From a checkpoint of a small sound classifier: trained on read English sentences (LibriTTS-R).
Rows from block 11, named by matrix and row number. Each number is 128 + 24 x the weight over the matrix's rms, rounded and kept within 0 to 255. All counts start at 0. Numbers have three digits each.
# proj: attention output (model.blocks.11.attn.proj.weight, 256x256), inputs 0-127
proj.97:144138127025159117160047251095140052052146130148116151080049119036067137143159042131151154005094054121184129076093114122136192068167105101126225066187124121145029094078141122176167176143146173112132160100111168146131108147128150076121083104123174141138086182187166124126106124048119116113139179143108143210105240173025123107148129144117105173116166146088116183198181092136210148187023
proj.98:114166094102123127115099155122092107132158153139087119125096111130161134124163097132104159112153101094188145084131150143179036149117184116163128058113087136161084141143156153127190169145158158175095095138115113116145104157098071128174173146132098122166137116085114141127140106161177115139143128110114100128115141112128139130121134152112163099107159147127148147097146166115106134106136
proj.99:127124122130135145119143135145135105128152134151135131135139153115133101136122146117120131103138144122122128150114128119135131078131110120132110137105136118130147126155117148123108105144153124141129126122140147115114136120114134153091138150142117139109159118102126122114153157137106160109139117092134143098111126146118141099126107126153138113135143109134119149112106143137107134154123
proj.100:171094105109126121136143105107132093093098142106149166130113134136102119110108095132152119116118120156150139153139113131114177089120117146133134102148117127114118125187130128142112125151182116135130133106122064132137140127136139128126127118120137093141113133133137124136114108114131131128105145181125107144112085126127132139116155109115130138129133119165143168122104109120128165124123
proj.101:096121133136149166142112137135076135116126097151128123113104108117141148119109154134118129143130086112149136132164094139106104140109150142130088112106134133129137138141147150169166130155153126121114130175130175134151126133136144152131119139111154145104146163146127127147082164148116113088148158121122136129150163113142126104108154140154137121128115115144107106105094113132099141132107
proj.102:112103166172151124139155086180108126171067098139142080155113184143110065104091166128175113141105118155083121161095102084088131191119088150110122141158183164058157095100115145135125042107057095103136141095111090128103140110123134140147128127101132117129115120123144142134125099155113156173123149170141131094147086131154129140145143083139120145164123120140149139144124140138127116097147
proj.103:133140071102104087137097175091146099087144103115128195135109114140149103125164091179120154068147118146156122103162148136145124081158126180133087067153156111099087110154126162110132146125188193153111083128136137115122147102149146121087122136131117118115120105143115082117115151167136157090152131110123171107124144143109145139085138120112126144150108132088122090098123150116107136131128
proj.104:150149122133127092139120137134133117128152125130114128104092126116099126129121135129177118135127096139114130122102114156117139117126115138137130083139112146139126132101171102137150120110107135126122135140148140085125126101148136136111132137122143163110111151145100130113084158117113116116120146092122141138142165130100124102157149166143110137136120136093091127099113090135124124182101
proj.105:115127158164112142148160143131155157131111131115137116146138141095128115101137126116158125143134152135139132124105146147122118177133125121128117150105167127115119120120091110115114115136103122155144131138137126136120134109140143135115101140159112161123124104157140145134125123122115148108180109107148151100121154159117121141066133153153137121137123110101119132122102137157150096143097
proj.106:130105164097130099151128149148139087105096128106160157155112150144087122165119115115128090111119098176161128133118089136134187090081073128133127133156125154108116104138146117156123105127152129110168163148134178077109131158140136118136132097174083165147139153103125117169149160137086106110150089104142141141096177120101167097135102214154131131149135142106091104086125137128128148146105
proj.107:144135152086135117132130127070135148117146162114069148090146100111128173126149102134134131122155143121141144117147154136188156096133139116129131131168157101124117120112115113114099171159131129081157136093106135088143075141131113142139151092130148133123097141132120132153126121103132097145111130134131082203141177152090153114184084144129122142126125107115161158158153110131116175142110
proj.108:106136152171137158111144090136119174129109116125132089141105121113124134123129162102135130172106127098111141149104121113122083171129112107126133149114119120142157151091143116108158118120079112118130107149161165116132135130147144108105139144155162125141126114106109128108127125124139139135127107078133132122123157158132133104148135125155117124128148122104093114120098114117130114137122
proj.109:097183136152134130128116154124137110094140100135124133132114127129164097123126170140094161111132158117171157134163105161136098112115146153163100098108138129132109115170120165146141141117172137144130156150134167112133150110136153154082142139089131138091167100128126120134142134148120105132123137095114144114124133107134119139129126150156139154106097138125089093115097131120122147139119
proj.110:124142143139152123148123148139106126112142131140120115124132122098146116152142138140110142143114129123134108130112151121119106178136139130156120120118095140141154162097152126127143136127082144111101154152136150111107118126148112131119120132126122149126119128149126144134137136151137161102154116080139127141126168120129129117136141140131136114127128135098102107124124135156122094157104
proj.111:124121103114107152086146126144102153131160117142140112125154151142155142142155119136105084137135157110127126125117119115126122137110148105129131158111162121144139154119119115097146153123128092104121162085112114138114166104115115163136130100147109142102097044127145151092161114137108151115128166161184151159097118131149144083160112134122139125138134142125133157089139103123131118137140
proj.112:103111100131116119125125105121139112126160104148184161147136100114087079168117124163122087111123116141127081141147151143094168119113096133170096148158137162134117100118120132138141121072131154146110100118101110153125115088143143152165119139143129111117138146123127099126127126138138172154118147114137127104171121125147139134125150079125137113118127139132143153157144137132111126124120
proj.113:095111099132143137124123169162063129141124092125133123149103131137132123130098143113156098153108112131128138141090107110079137160138122156109132120105149134140143135122102139140152106108108102155139113168133134124146125158097124125136125143142122147138119115150114141136123110106118121115106099117130118128142117117136107144117111165149135119118111139119131121136110125153117154116124
proj.114:108088152082139101134121167138138067092111170093108159128109119105103103131139091167151160101107098147137126107122081171142174062113097156087128093159124155132117131185135122160120151156202149135143111164181139086153145158125150108118154125102116138123155162120132146173126144136105082122123101073075122137141177099138118129142146175137117144104113118096069081112086104084081143153141
proj.115:173122124160140087148117070121117185166135146122103122107167151120153164136113153107133133176101125116131125132129120138174127170132186121157096150100105124127115134143124110085071142132106118141137120135169122108110127134128111146118129112132114143128152119102113147154112126138130113096120098089134121116143100113137139116141114136130165113138111102153117066103081119140107132124179
proj.116:131159150186132112138145088180145113172122110141166120162148141142121078144145200158149120144113127143103130149146140087102103153121148180147105135074155167088173111117147132143136091121082112127138178164159151120093121096171135158123093149149122152063154116112098098103104178106116145102161097094133182167146132135113156087133171162148130103141095126110120082107104157158144077151129
proj.117:119147119204102135099188008158144157150102113083126179191220151239145091114116205148062146231169215115089095193187076119104131144138126141133012148086167143110182094205112155087100088095166132131143098168148118127125172129155127164147116134136091097126172087063096102140128132184103140135059071127148159036128041084191130122089163116178143087149092112149090090055050131122095127104221
proj.118:141133110136144143147103116116110137134187112152111130095120101106145161141136094115098140147103120103147156135148152115135135138152150125129141117110111151154141136111112123124198132113103141162130095138087111157175136166139124121125106131102144102182108137079134136147124074143175103164095104131083086084114082132165111172115127117087144153100161103189136127156144159101123173051147
proj.119:129120125122122128131136138117129116118125149106163165134134142146136105132133117133111112099145161127151137122139122135114132077129139141136120138127113140134130167182122140123102127122202143111139107128125101139106141115124108143139122112128116103108134115124120134130141134132141112160134122162113113116121116118139139127138129130121115122110116129158149160128130112138114121129165
proj.120:129134125113158128116125095101158115132117117104113184149130143187133135103118121122104157117142159125163154129163108138154135113148133176155111124099109144144125102166122120114087151107145148142147116148120115120164136117162146119118115136103179152117137130151135176111097144131142094136125148135109099113138091125156096127136133145134094155123124144139107098150147102103148111102178
proj.121:116096183158150144152161104171129121172072135159149074128120124108101154140084147103191059155084136143089110155072126118051158173073091106094139186138101135128142182118132063148130065125082073130128126152143119140137096158121130099152117139117146141131145121126136149096142111110112117150108132123122107128125095117133103127150143127165111137131107137174091141171154106106115118117154
proj.122:127141100093146109111134132130144072090116139115155163130137147153128097095136130132137131091145107121152139135177134134126146053126127135149104122148116127122115117171114139154140144106175136111147112141092099145161118141096131134121138135131134101141129126120139123165116119126128170134118139146113122112138063130151130138127125119106139132119151132166136154136129128109115128111154
proj.123:134130171147167114157134097100158124135093143112105129135150122119102134101135166144165115140109111105106140126082129133126129129132139108120155144121098130125129159142125112139100108163133127098148145127138146136101110120128114134124142129129126150114126131131119138144108121108118125113135110131123132153115126132118170091141133150132120112129126116149116146116121108157138124149127
proj.124:118134117138125125120141101162154135112165083147187129132094107116116117133115158129102089143132123157121112159147149124109141159121120128149131137157120166134130126154122102136113140090150094124134107125121104159114124114149140138102096104108150115118107136136110109108091117150141165138135158125139148150142100143144134119106135096130120141118089111142101128117103164179178130144126
proj.125:136131094142137125111138146113106126108149111113135119152134153132143112155124121122145118114139123143124096146126139103132097102111113137160088104081115121114118140124145135129133098132120117128113139127164177092070127101131123145137141150128100135125122117130123108123150127140124120111132123101170154105117145138121154094136162157137141124139109108128097114102100127155108109119139
proj.126:131119073031140112150086209104142069074138101141150175124088093088114123138133068161112165089133095138193142099121138138148150062154143121135157084174117102129076082099119146143133149132136168082137111119127174135173091140142151084095135106117173139124122172222157169127095132083110139075122135106116130178119194164079113144154111155116088176098114167058114137186152067105144128157085
proj.127:133187072115104104133104129057142163091161157111082154107160116108163141122163103122098181123150131112153119097166132137180114084146138118160115054144132117141126115142120158070116181167166173169122124135163172079128130102154118122122120131118130161101141089156100104086133141135119143110168094074130141128114168149128132100132135149147118127134119117100122066080122156175132101164096
proj.128:084093125220118141075213002172133177189054173059158139197216179236147088088133241157108121242150197169074072202150106161115115159080115141138000176091164139098218140235162145033043080117193122181137084205128037104124151158103085174181157163132061072135196082019075080134146133212122107140044049115120147063150022038247130108093178120180188046169101070192088052025033183114034146087255
proj.129:105166097136085147118140095118134129132159128092131160150178103176156097114167141177077143157156166132140074150177168118146111122128150112135079140135158123116144110130103164082102177116125154130118109116087054153140127137098098116151148136073127091146091128110143157122141094159166117162074133171128112106145063102178099192142137075137131114111169131180140165152154131104095095088150
proj.130:158130108168158110134152106143104180140148118112139105110147096126145138146099138063095135157122138078105144145149156090145117153162142095098121151099107127162142157110085119096147133116137130114142131151166106137128149107153157149131102147160108138114149124150099073167086149114126137108138102129132151122135108129114147110075124117121129094149088109109109126152101115161137127167107
proj.131:120149142137122158141154111125144168165112138092103114135151120151130112111099139087147140133116166103114140160147141101129095185155159109126109140118124123110157152133107125106103120140059092139094131117094109128110112137124106140137121106135142122164085115124144171130114111108154120119134131159131112123151110145151151177113099101114117172120151117145139127144135120114120144126134
proj.132:131166114104088141087067149101121111133159157125099120113109080089136178155179108122125135098127067132164141080125128124158112125150135097113144077123100129134093140081154112110167143094110163115086134112122113137122125115119122145153123110116124134124117112124122169124124100129154159142122167140173105132104115105125113140124132095117165106114156133159146163156130137153149157145130
proj.133:142157148121109124133093141066116163126145181147051080102126103116143197133122093072150152148080109075141154099077135123134110200154125056068187091147100126144107167043145123112106167163050130123120142070069115177132156133074129135131101130126129114164070127103174134123161088136149162136131202158133084132114130147094105147149102071097128154115164159117148155147172117131152143108099
proj.134:138153164131141135137116133148112106120147149163115127105105130122115155125131120106119144133119103133120136124125107103121133131131130131110146119110145139133146159156118126155124138136151131108120179150173180081098142139161135162093090141146100147097137113119097133124130161147118113107187101077158117116130150137130162072123139190178157094166125132067130126097125139151125115133140
proj.135:150105144086120111131139151119149098085122130112149155129137103155112123113114103119105129098127131153136123145120116152148153060123118138120119125121147129117124109134116122157111152146165150121164119156139107149130144160135131121114139119138110118135120139150119128132095129130135123114115151114107115141114102123115152099110112111134138140109116149126148120145141115102110162107104
proj.136:125119144150142121129143148170071126152105096158167097150087145123119130127067148106131084129086122111101142131118118085069119170119077111082157160121146145136158125117114107164193097085107107122148140138145108130098121087156173153132073142160100110090163149144081082140081165138098166113136132158168177117141138122116180120119165139152113097145089094148144147131100077177136126153085
proj.137:091125154153140151153149121097133162152108110116157125132145112130146137100137135127112154156126135136106094182106077144109114150125120163083147133132139112126116118120108140114159137115102138133122140100085072163155120119155146109145118114122156112110125140144140121150126109135123114180123155146110109130132083128132108138158153092128087151102123139165166124111159115104114122117131
proj.138:092083162199123140137157057174118168179099124165174123160153135158156098125047186127169064152136134157101116205122125099053142172101134148131095173115191181098175115119170120188116040091053075097140152129147120106125094107124149100129116126109169107097114127135157147165098124145124125094127127130145118131173130147147102160157133127130132123163083108119132129147104102090121136140115
proj.139:143130099143130133116150134132133145127120104120131151150154138161137105118126143151133139112126127121104158109142146137133130094127126139139110136123149127125131118150110134104118148163163151136168143164164176135134136135152131106087140127119162163106141159149118143141121158115105133118185099064130159126121151140121147157153137166120122143135137130125111091132117124116114145150102
proj.140:110127089108112103128139181153122091126121092160177152133099100098086112148143119159130117059111095142130108091125098126103166106148109137121169099167149145141105118105137133121179133119152134121098124104104123164111121083148133136136107131118130096090135136122102122113118120134161160148124181140140154140124088115149129111119162096139126147139117110144153166132118137146153092088104
proj.141:122131187150132091157132094099134123115125137070085130122185118143125130155125126143190133170128114184129073121089101119149153116102121136113095110108142112151126130166148115115059126177146131129142141163183156063114140124113137121115113132136103159122154133121117135116156162137106110115161070088149127121142164117125128078155127175140103078169152133103112053089085148140095089126151
proj.142:108138121124116132129128156122143125140130103150111122127140142132137132118146109098137147081143143132109132160117124114125129100131104132111144136121164135123096142091150163141133121143150139126128138101106094159109118154132119136140137112104102133142119098102147118123157132128136125154126148170141152116119089130134138115131138128125122142122119127153136186136168145113126106130141
proj.143:122110109126138100125117155127146124110122141103146123116139124146112123124142108137136113116139115135142123135138140126112130087136096143101146143141118129132127099142159141139117117128181128143136141102109085167125126136141115143121153106132130116124110115144130106145118140158133128116112138149121093131142085146117115153125091117118141102160130132163140162093139134102123139121135
proj.144:134161083117099120121127128038168153118144173131083108090122128120145170127152110105114181157130146117154139109117119131187099105142168122109113048124129094159097103090123143067129183155085162118109114113167147112126152146100107130116122141151121129137119088124111146100123110143132119124119113097114129123107147109142128151118147131116168124136138120111137108099131125114118109117143
proj.145:135107125162109122141121109133113128139120130151110088118127130120125151155148132115142123141088114108104112126094149110159152171108167128109127103162137134122090124103144099141124120138069154144118128147151179101131147147133121118139141147156140136154153121112132113132118160120151099105132105097114117140123185113131144116124102148134124137127141154121148107106134165128121149105135
proj.146:139146141121120133112127116133120151123103184147097110121149157107116176156133124108152106127117137132119142102104153164125129134129123097086157132113124115120125155078140104141110121123094125116163144135128146136115130151119108125153131144153100167127094158126114105148154112123111134154115140148147135158139160133080149102129139148108121111160146115110149159149145101153137127129092
proj.147:128139115134128141133079145105101128121148155105092148117157141115166151138141138144125159127113131135164137115133148129126119105124176121160110114117135123146105125118147153080108149131124185147101121148165156111149137139142155143131110162136098149127167101114087107123125166150147122110156132069121145107159171132118152146085148157145144098139114117122153080128101177117095108164096
proj.148:125132134155125117123121129121133167148129109126108114114125122143136169144127128087143113145119113109138128133098130094107124188123171105121137099122135120124130132089143109119142133142081124130137109125140151129115143129116115137151163127129114148153114136136119151132130119142126148103152142104106120133123198132114124115122104129122141116133111115081162091109109115124141127127125
proj.149:116097097080113112147159146102115110121129094131150157158113144146098095118146110179130123135128140143146116120141119154120157102138124177075106093137149085119115100166096152141115129145141152110135124146131109111114143128153128134156108088142143143125135160132117139139090140122128099094099095132138139141098115130134121127111126131136123138127114144126082130129117118098110140125145
proj.150:113161103078112107134096198093151055041120095097144192124130117111132111121147043160106173066141102137172106112142107158145155041147131129151129071143156109139066085136092138149162125117172131115099128116107134169162087129116136093078128149101171119087110131147144168117117147119132129136144141150100125158142179141104123175142117127110102179093166151105130151160154117104135145141098
proj.151:157107175107116126133169113161186129164111112127171135159135134173085095126131155177135103132158140176105100147140160131111157092130098113134111151144151149075149108155153129118100099129148142144147123162138128124140144148161151152131123116120139116123153144147141074153105175085125130118087121102112128116136126131137129115135132130104102142153110106137097100146120126121103155101103
proj.152:121146137172093076120165080079173126157119152065100144148180099190136099121192142146134159185156147145129101120117139119164118123149147133123071115115172082095123114155149132067056139182176141154135132139152126106147123161085072100130141110091112099170143108115120110130156111135144136134129132106122109142116126122165109148170125152125122125091146164125121090103126144133095142138155
proj.153:145127132095141138137130153116146126102121116111143148103155145156164133112108137115117163103133104127165133147137127124131120089160106158122128123103131142148134154143097165144126145158180105123134114148126099142135146154133135123138133124128113109150137123119108110141128139112118126127147141169144098107147108126131096140101121140127107107135146122154097143127117140126125108109139
proj.154:130114113166096162116112116134120120168148090127098093144122136130160114143147140109088143133152128124132143117123162130137048176119150064117128126099139088138151148106121130120120150115057158128114141118135152099090143127141110138118131125167105160158138084112132128120134113123129138100152119117193135152116136155092136096111106150116137124167123160085164105092137126140129077155087
proj.155:152105135068141100150133154127152090082144138125128192111132133144074113137150109143146103099125101177120145101136135162132195046142094119138170133174124132141095108139128132128086134150200130121157114130123149164129112125148141100109136129126160126141129174144152125138130121097120135135128116120130140149137112174120122128188107120120089137152146125143137142148144120110139122072116
proj.156:147131124151138147111093149153117139131163110163108115144118129109140133121133142105133130117135104082157141132113150110124066173113143118158154151144105147144153131115131135133163119132095147158116148147172192073120143091153150122114113151169107167141157103160096117114122146118116153078189103072135137112127179123122160105144125165147131125157106154074114070089107142142142128180093
proj.157:112143076132108150149121113098128135146160145152138138111129130092159139140153126146089138131105140090146136132170135143102091166151160128145111141134089137167132134094097129097161173078107137128115113127123129137115125086109116110122124144136122127118119103120116118127121098131184153160119136101132126127149141141138124122137134116118140118141116102105160104114098158130159108134139
proj.158:118095143117113136124118131148112139129127079156165137130094093134092107124094114114130148145110111153120138140132116115104169153135100142118127121167144137133130098118111131153130084138119129137118113120099103160167079122148127090111108145076162096125101150126169155100121105146138142163129165157114145133119102150153103182117130082090129182077141157148130138155152140107149112057127
proj.159:134162110109125133128096131073133119128190126096100149114112123110152163130174108134096139099134097128159108146126136128176094123144153120149141100104114125143097117114126130118129143137093121167124124128112124126144111095145114134138121123113141105132127112114154125123137131165148142127147147135125159102105144133142130121104138118141140123094112115119121137108148129135134110147118
proj.160:112163087131114125140122134086128140118152164133077119143109107100124137121163093119111165144143111112157151119106129113139121137129130139096141082126134085163095150125110128093108145137125135123124151106129122127119138127136127139139145117136108125145124115125113135138141119130130085106130115118130111108107122129137138149122126099107119120117134117107137134110116112128104150146134
proj.161:129143156175128128107144138129128144163122144142126080085125123113126156122110146096123141163146114133123113132093117083129110202148134107123125124136149119106133137091146115110136124147036096121133148126123111118129132113126107147149117108161119143166132125125125153135124124117120136124135133110135143144116166131107138147124108147109139105142117126120167141144130140119139107125115
proj.162:168160125109158134109107127095125152111164172094090143099134106130148174148140118160112150116098161154123100076126133145155152132110149142133132098102143116141107124120114109083093145148175140132130132153134137109136110153119124122105151141112120150151121129143127152130149141142139122130139133124110095112134160118128128102116117140111138126098154146088135123115139155103107152143105
proj.163:126123124121129111119110125120130124124130137120116126093120129100120134144146144132113153110117116105116127111132119142125089121153122137112144127134104130142109124107147105144152136134104151150133112115114098107121140129106122113151146136144131126136105134133124131143130117144143127126141121150111134121170119127109123138152133106100159086127124162158150150106097157147108142109118
proj.164:105118155108116155116113130142149136150104127161122118137097118108106129113124128108156133117108130136122121128137116119115127141142120133137133138125162121131145126157122154162130123138130120107130130103103123137124128106132132127166131149151112118115090132118120089139142115128119112143113135181128135126139076140144130131138139116114124098135125141165133157127123134147167117133146
proj.165:135126099100159115138113126106144139109145124117138147119130138125141114135104091138112143126107117099171177103152145159151119104113156146158106122118094118131107115146110108125127165148174133121143118142129155121132109113138121130096121149125148146109122142150153110124100136107124143130141138098136136138139154126128110146149123156118104127122128156117109130135117132147136134154145
proj.166:112079152253125124113239000208131176213085140122197126167194159231133122117107255147121112246166160128038081191146138131099080193088103165131017211107153143076239152213123139070073069098141103176139112152168082145106152099138113167161166141144106097129158048030081125129132127204162113130123060114142121043146000083225122130093155101175193096180081099194132088049069177125095104076226
proj.167:106109122107105115120142117140184116124092112084145156179132121169101076097113102170133141107184132155116095159146108127120165111116097174133114121132136136110128068171122154128118102122130133118146124183147112121149127089119158111102148140078151129107146169110127120142095139103099124125133096105074137131142124077128093149134158134136114163132097129142112075157107105148100148123132
proj.168:124133084166101150135119119114136132137136129131124136147134129154119104127142139157135123129149123139115090151148123135149083152134152119157100139131129140110127114162123137122148123109075137141117141123135144104108136120143142144132119162113120160126142113108120141111102125121124146131128134113134114120129146136129099124120120144118131134117112138119146097107111141126135097135120
proj.169:140132115147112124135121177152115152111108091170134107126118137111130111145098145086118109101119105116134127110119139123126119161131127125121136139120103163142133144080130125140177131103080140162107134104104167112104121090160130145133107145160100130110132097146144103111177113155149162124150136112166139125109166142123147116121135137128136116160131133095132116096147174148156136132115
proj.170:109129126120151135113155152123129132138143110122121103170160168135146100103110129127145140115110141149093137132122148102144082120118114123092135103115154084140130092152106137090116139170137132166098088104092147185176099123115144096134064144094182074124118163148152130101117099112162149143085168157074106114143116120128095161155167100105137162073140125155111160153189147128144120088119
proj.171:125133131116135123140146140115140124101128126123118142142142112125143149121136124139138131105148140125103163108135137128141136103144158122126117106116136104134111131148148129123113120144154131108124130121117107141124123116125140126143145096108120101099124149123137123153129137125105107147112165164125128146097142125113127109115133112140114142127137139139132177118149114123155125151116
proj.172:147127122114117148111143118119113155145162138119134136158158121175168151155130148116112146155150165093162151138146121104155099168141135154140066120090165110086156126117129176119100137143088081107113137136117145112167115169122130096128134103108134134138103163130166145161161106127129076125107143125137090132127141131138146146135108140110123141085158146121154148131119123100109160102133
proj.173:105202136107125106129091174092125103110169152130058121114086076060158145131179080109125185074133138101163150091118122165138128125140156080096173090138106099165103146108130115103143164142136162099105134136117150107143112150095108115128161138121159112133134105135149146113179087150124102128128128139118123125136153122123138159131122135116153155112142148141128136131133121055109135123105
proj.174:110120112100142153151110161126082136136111132144098100130131118116147134113124149120123139118111145086164155124127126136137102170145143142114152120120125113162134128068090145108148087142073129108140113105121120115146104134115137100114148112142176116136101151131154154145147101123137124111131100129097130102150159143138130156140092116103132139107142130139137141167152117089121143121132
proj.175:122127142143107073134134149113152098109131098161161138152117086126108129127131113155140090118119088180134120156120133132089171137140141143124158124170106144145136109117168131162132129094124126110141112101108128136094151072145151125101100122139153132084103122157105121061120132132132186167115143138139178088134125134117118099127154107158127131133114102164133147134104139154159086134095
proj.176:126114140161125104130141091173139126152132136158140116082114134125086115158134194108166080133136128139100100139125124122101141154126133136112155175142134174107149106133178103140126102110097092126112137086115081126110119139089138169171114126127101126118092145115115127192153100119132095163112142143136101123110109149149148139108131090085144097131124115159170145135135156164123153115153
proj.177:104118138151123128110177110153156147156116081103163194179122152149148067116111165114134127122144139133116123166158137134094106123108120173173088147104137142108143103156152160113102122149159100145141143157151158128125117099135144105059128130130148120115165107131100131113156183118108132124140094083105143130131089123150146115131169140150112123121138143121076086107090178150121110155130
proj.178:150136119138138099156123119094143097120147127103102148120149101146138145135130120141119164119152143147120150103142124151137134114161145141093111084147139115108104101154127152121109133147148150101155137145184152084108145123157111157097133136149103151104136119118088128120162161117099116087125107104126176140111137140106149118147136153138147090161122132104123134106109120124111119157113
proj.179:127134119144112136137105129127123126158125102147145136123127135115140121139110170121138129147147099133121163149125133112118093138122129118173113140105121159115132145142179164136163130119118120099111159131150151109069150108118105169159141115195067173150160100153122120147153139119071155122143126094168146156122148115095181082148117159120148088197104142103160100100104122153160087183107
proj.180:135147146125134151121120078103150129136122156097105144109138126176148159106138118097126141149125150117148136139142150151153135109122128141138102157110133107138137154131124126099087128135156145152155141130115176131157125165110122074093139117125131080148123122117132145147155169105101113121104132099109159138110136161144089139147082162113123125078145157142126090128154134071114136115109
proj.181:141110144160130130111127096154105149179133110136147127131120150153144131132112167122148079163132117127077127146116133140103134192118116123117132140126133138128157138140136127126132109103091119137124137119104093148118107121172122135179118103110126141144110128105120130147149097147145155151112137140128113102134042129140121164120156101132130145151115104165153132117119127143140121107169
proj.182:126154138117125107095119136081112141119192125101089142108161126157168151140140098140114151140134148162128116142153104116152133152155160180106120091139148102153105090114077130117132148142116137176113137117107123127172131143115085102124110148115142115152123104141164190081177097137145136138125143160128100115094136136132079140139108146094129122117168141118149122109135160117126126090147
proj.183:157067154140127079160180133161192129124060118113174139174158101154109081137093152160154086110100111175094094143096119132108174141117073123113160176157141130078155141138108092141102084131150104120121136132139131143116140097146151129099136103152104129113130109152105128128134109092138173117161131121151133148102104137105124136116132116114148142178116124120125129114136113155174096146110
proj.184:143164087080110131127105122101117126079140141126129147140136122124156109103141092135094162092123133136161139136143134153127121065111145159147137087138125128143112126158126130128110174136205137112133120122127112127102112142139129138111158143096115097132119129128136112105123160111100133139122138134146131133130122115123132141146128136116142128115118124136104147134116151136110136125127
proj.185:123106090105082137092131157103134128111131075131136164177132138158118095115132120123076125077132126135140123150133143127119123102142108147147087137119114122115108099131111141103166130102126124126104105115150132139116133104131170146113128156106124113094121138140131124112100115099139161103168145103097146126138157136138116106119160100170098149126115142088108120127130123139129143117110
proj.186:101151146102132133141110144086100141120165148125088099083135110105158159156120129093099120130112139096150116121142147110132142153132173090121107133104095106168120120083107096127143167133100122108109118121108156112172123150083142099121125146101160096110104140125170116114118152128168167143121173125101108153170162138140098144119088127107129139095171143121148158133183138107114132145119
proj.187:151113078108130108113118121100126158097165145075105151116130109130141158108149108153109116088133129103163125122149186145171094108144166126162104121137097118160095119126122103110101185141165146121135110137156167124129158111138127120129133120127129124115128118136129100138120137123128138104114131091122147126156154122105110124144136126134129152121122137103130112125097141137130127122100
proj.188:118153110127156118132110172108110114124164115117146146094119098125138146143148097140118131109114117138169119103149116140158129102158146151135134106148134124164108108140105149121150158134119150162101084123135131141166117131136117131099144172056169111103139085136159146121131126150157105122141156121146114133166118105156089167128130124133124147109166163148125087117109151111109144110151
proj.189:114138140124086138114137130111125120137150114090144134146134114134126150123135116127118102139143157143117081142124126139094155123144106136062155155192170093159116099135094121085127125093113127159132077095114111183168125150104123104145131123098143103143108154093153132136121065132168131167091151147092107141125064100141118169117145096108129155097125141152147144161172141112119153098162
proj.190:141141135148120128120111092131116166153130111161111114153140114117137133121117172129120124156144129103121116154117151141121106184104149106120114151119087114121124129113107115106138138115067122148103124119126139133131128096127121148131114143136147151127121096142143115122133119123157159120124105078147130146132158102131121150115133132129143136138127111131163089133144146145126136149130
proj.191:132146158154128117160146086102151148170156160135096086096126097098130204167142128108138143161110109119117128101111115118153130179117179091111126103146105102164150160068122104122122137151067140093127104092084116121120125130086121133151158124165117110195106135116159144120154101135106125173091154149093113147130125112126114146129090127085138131106182158163162166171149136081133182099136
proj.192:107148134132129124142097146158121108134137124170143089126115130089092105150120131112157104134096092123126101118108096109084121150111112120111151124133113151129140145085160124156154107101043127124137147133102115118107130120114155151110091142136128133126114112120110145142135136116127137150117165144127134149137122128096114105095117127117117139139135113098132146143149130156164120128111
proj.193:124161126142131127127137149113109157139136164148097106126142124134138161142112124114127137148120124124136108132111144097141111148134137116130116108103113115143136130094142098122132136141082136160101110132118118115139136139121104156130162129123116130127118137120155110154170107158152127149130149120144139117122134136121097126107124138108131141134134136120136116126152116130119154122132
proj.194:105098100136115134145157129145140136124143114103128146130146147144139090112139112138121149161131136116136121131136130140159144118131118154143115142152129129119123114137118142099109155138134141144144140155152161115106150107136136142150112102142108141108156129131072094149107160124116129123132082085143157117127128123114148116106118154161122098189086105111130080118068109162121121174149
proj.195:138073132199097124102194012180124148177092140049176165194168151230146070107090223171103097204189185148089084175173131140137126145085102172159045196089181157080173098202145139108081086116170122152150108202156127113094170118146101173144158121164088123123188104085050091137115134184107123129099014066150178057168039073219137101106194129168129095165076105138084059037030134144111110126191
proj.196:109091132183126125119154100126140164166089110122154117140132144151125114134117147134141112183131111127105122111126120112107113160081077122158099151136137109116151130125123138133120102104092106114141153166138126104114156140146129144126100114171111138115118108127106116141124135115117108119125105063146142120128131121131143126116124135143122096142118117121123058100088135159095116128140
proj.197:157187122143127119132107085074142174141140189125046118100161140127160183167144138115124185170179161075134152121106140093183111167137129098117126118094136084148145170101125136078103166171128153136151151102076122114102127170118090127143143103199064144178085154078131059095190120145117129174125136136127124143102159137108145114108112120091167092138146145136178138136136186116112152110093
proj.198:173138161119123116138128113111153148135123173151121075082144121092126177180145135089126089155104088107110131132088162132122142173105130078122176147142138117128150167048135110121142122115034129087123151113125119124145132136117119144139141101133127127170107124133147160151150064130124121122145147122145108161100181155099147130142098147117149121125135116115186155157151112124144124130128
proj.199:119172128151096152121136133108157140109119117118102119143136107115162108110153114123127126139130128120150130157152141093147090150142138172133147110136133129126145115151133153105092127100101123129140102106091074122189104147106114124149152132110151102147107133113160135154134058157135103156098158165093091125131129132175115177122099101131110143100163130147128137150146120107108151090187
proj.200:157085162144136129139135137145113128145074133171152088119109179100095132108103143105141095159099119125092128114071124119085150175127104119085128183110145152122153158140117134172156073163083092103153129120111112132125100150129124109131110146138139126139132129113131110147115131123123136128141103131116127136140141120119147147137113138141103152115139130140125148113124123157137129116112
proj.201:116133108081130117162122162109120075097097164099117162163114144122119118085133076147108168093164135150162137090131094198187124048146113132111129096154103081133109100187109160124130152134177129133152077209208175106153132141160134088118126132109123153130181129166111142150085156100060115118160084055074135104163171097139116109125152169160138120127104120092047065126093103115140128180151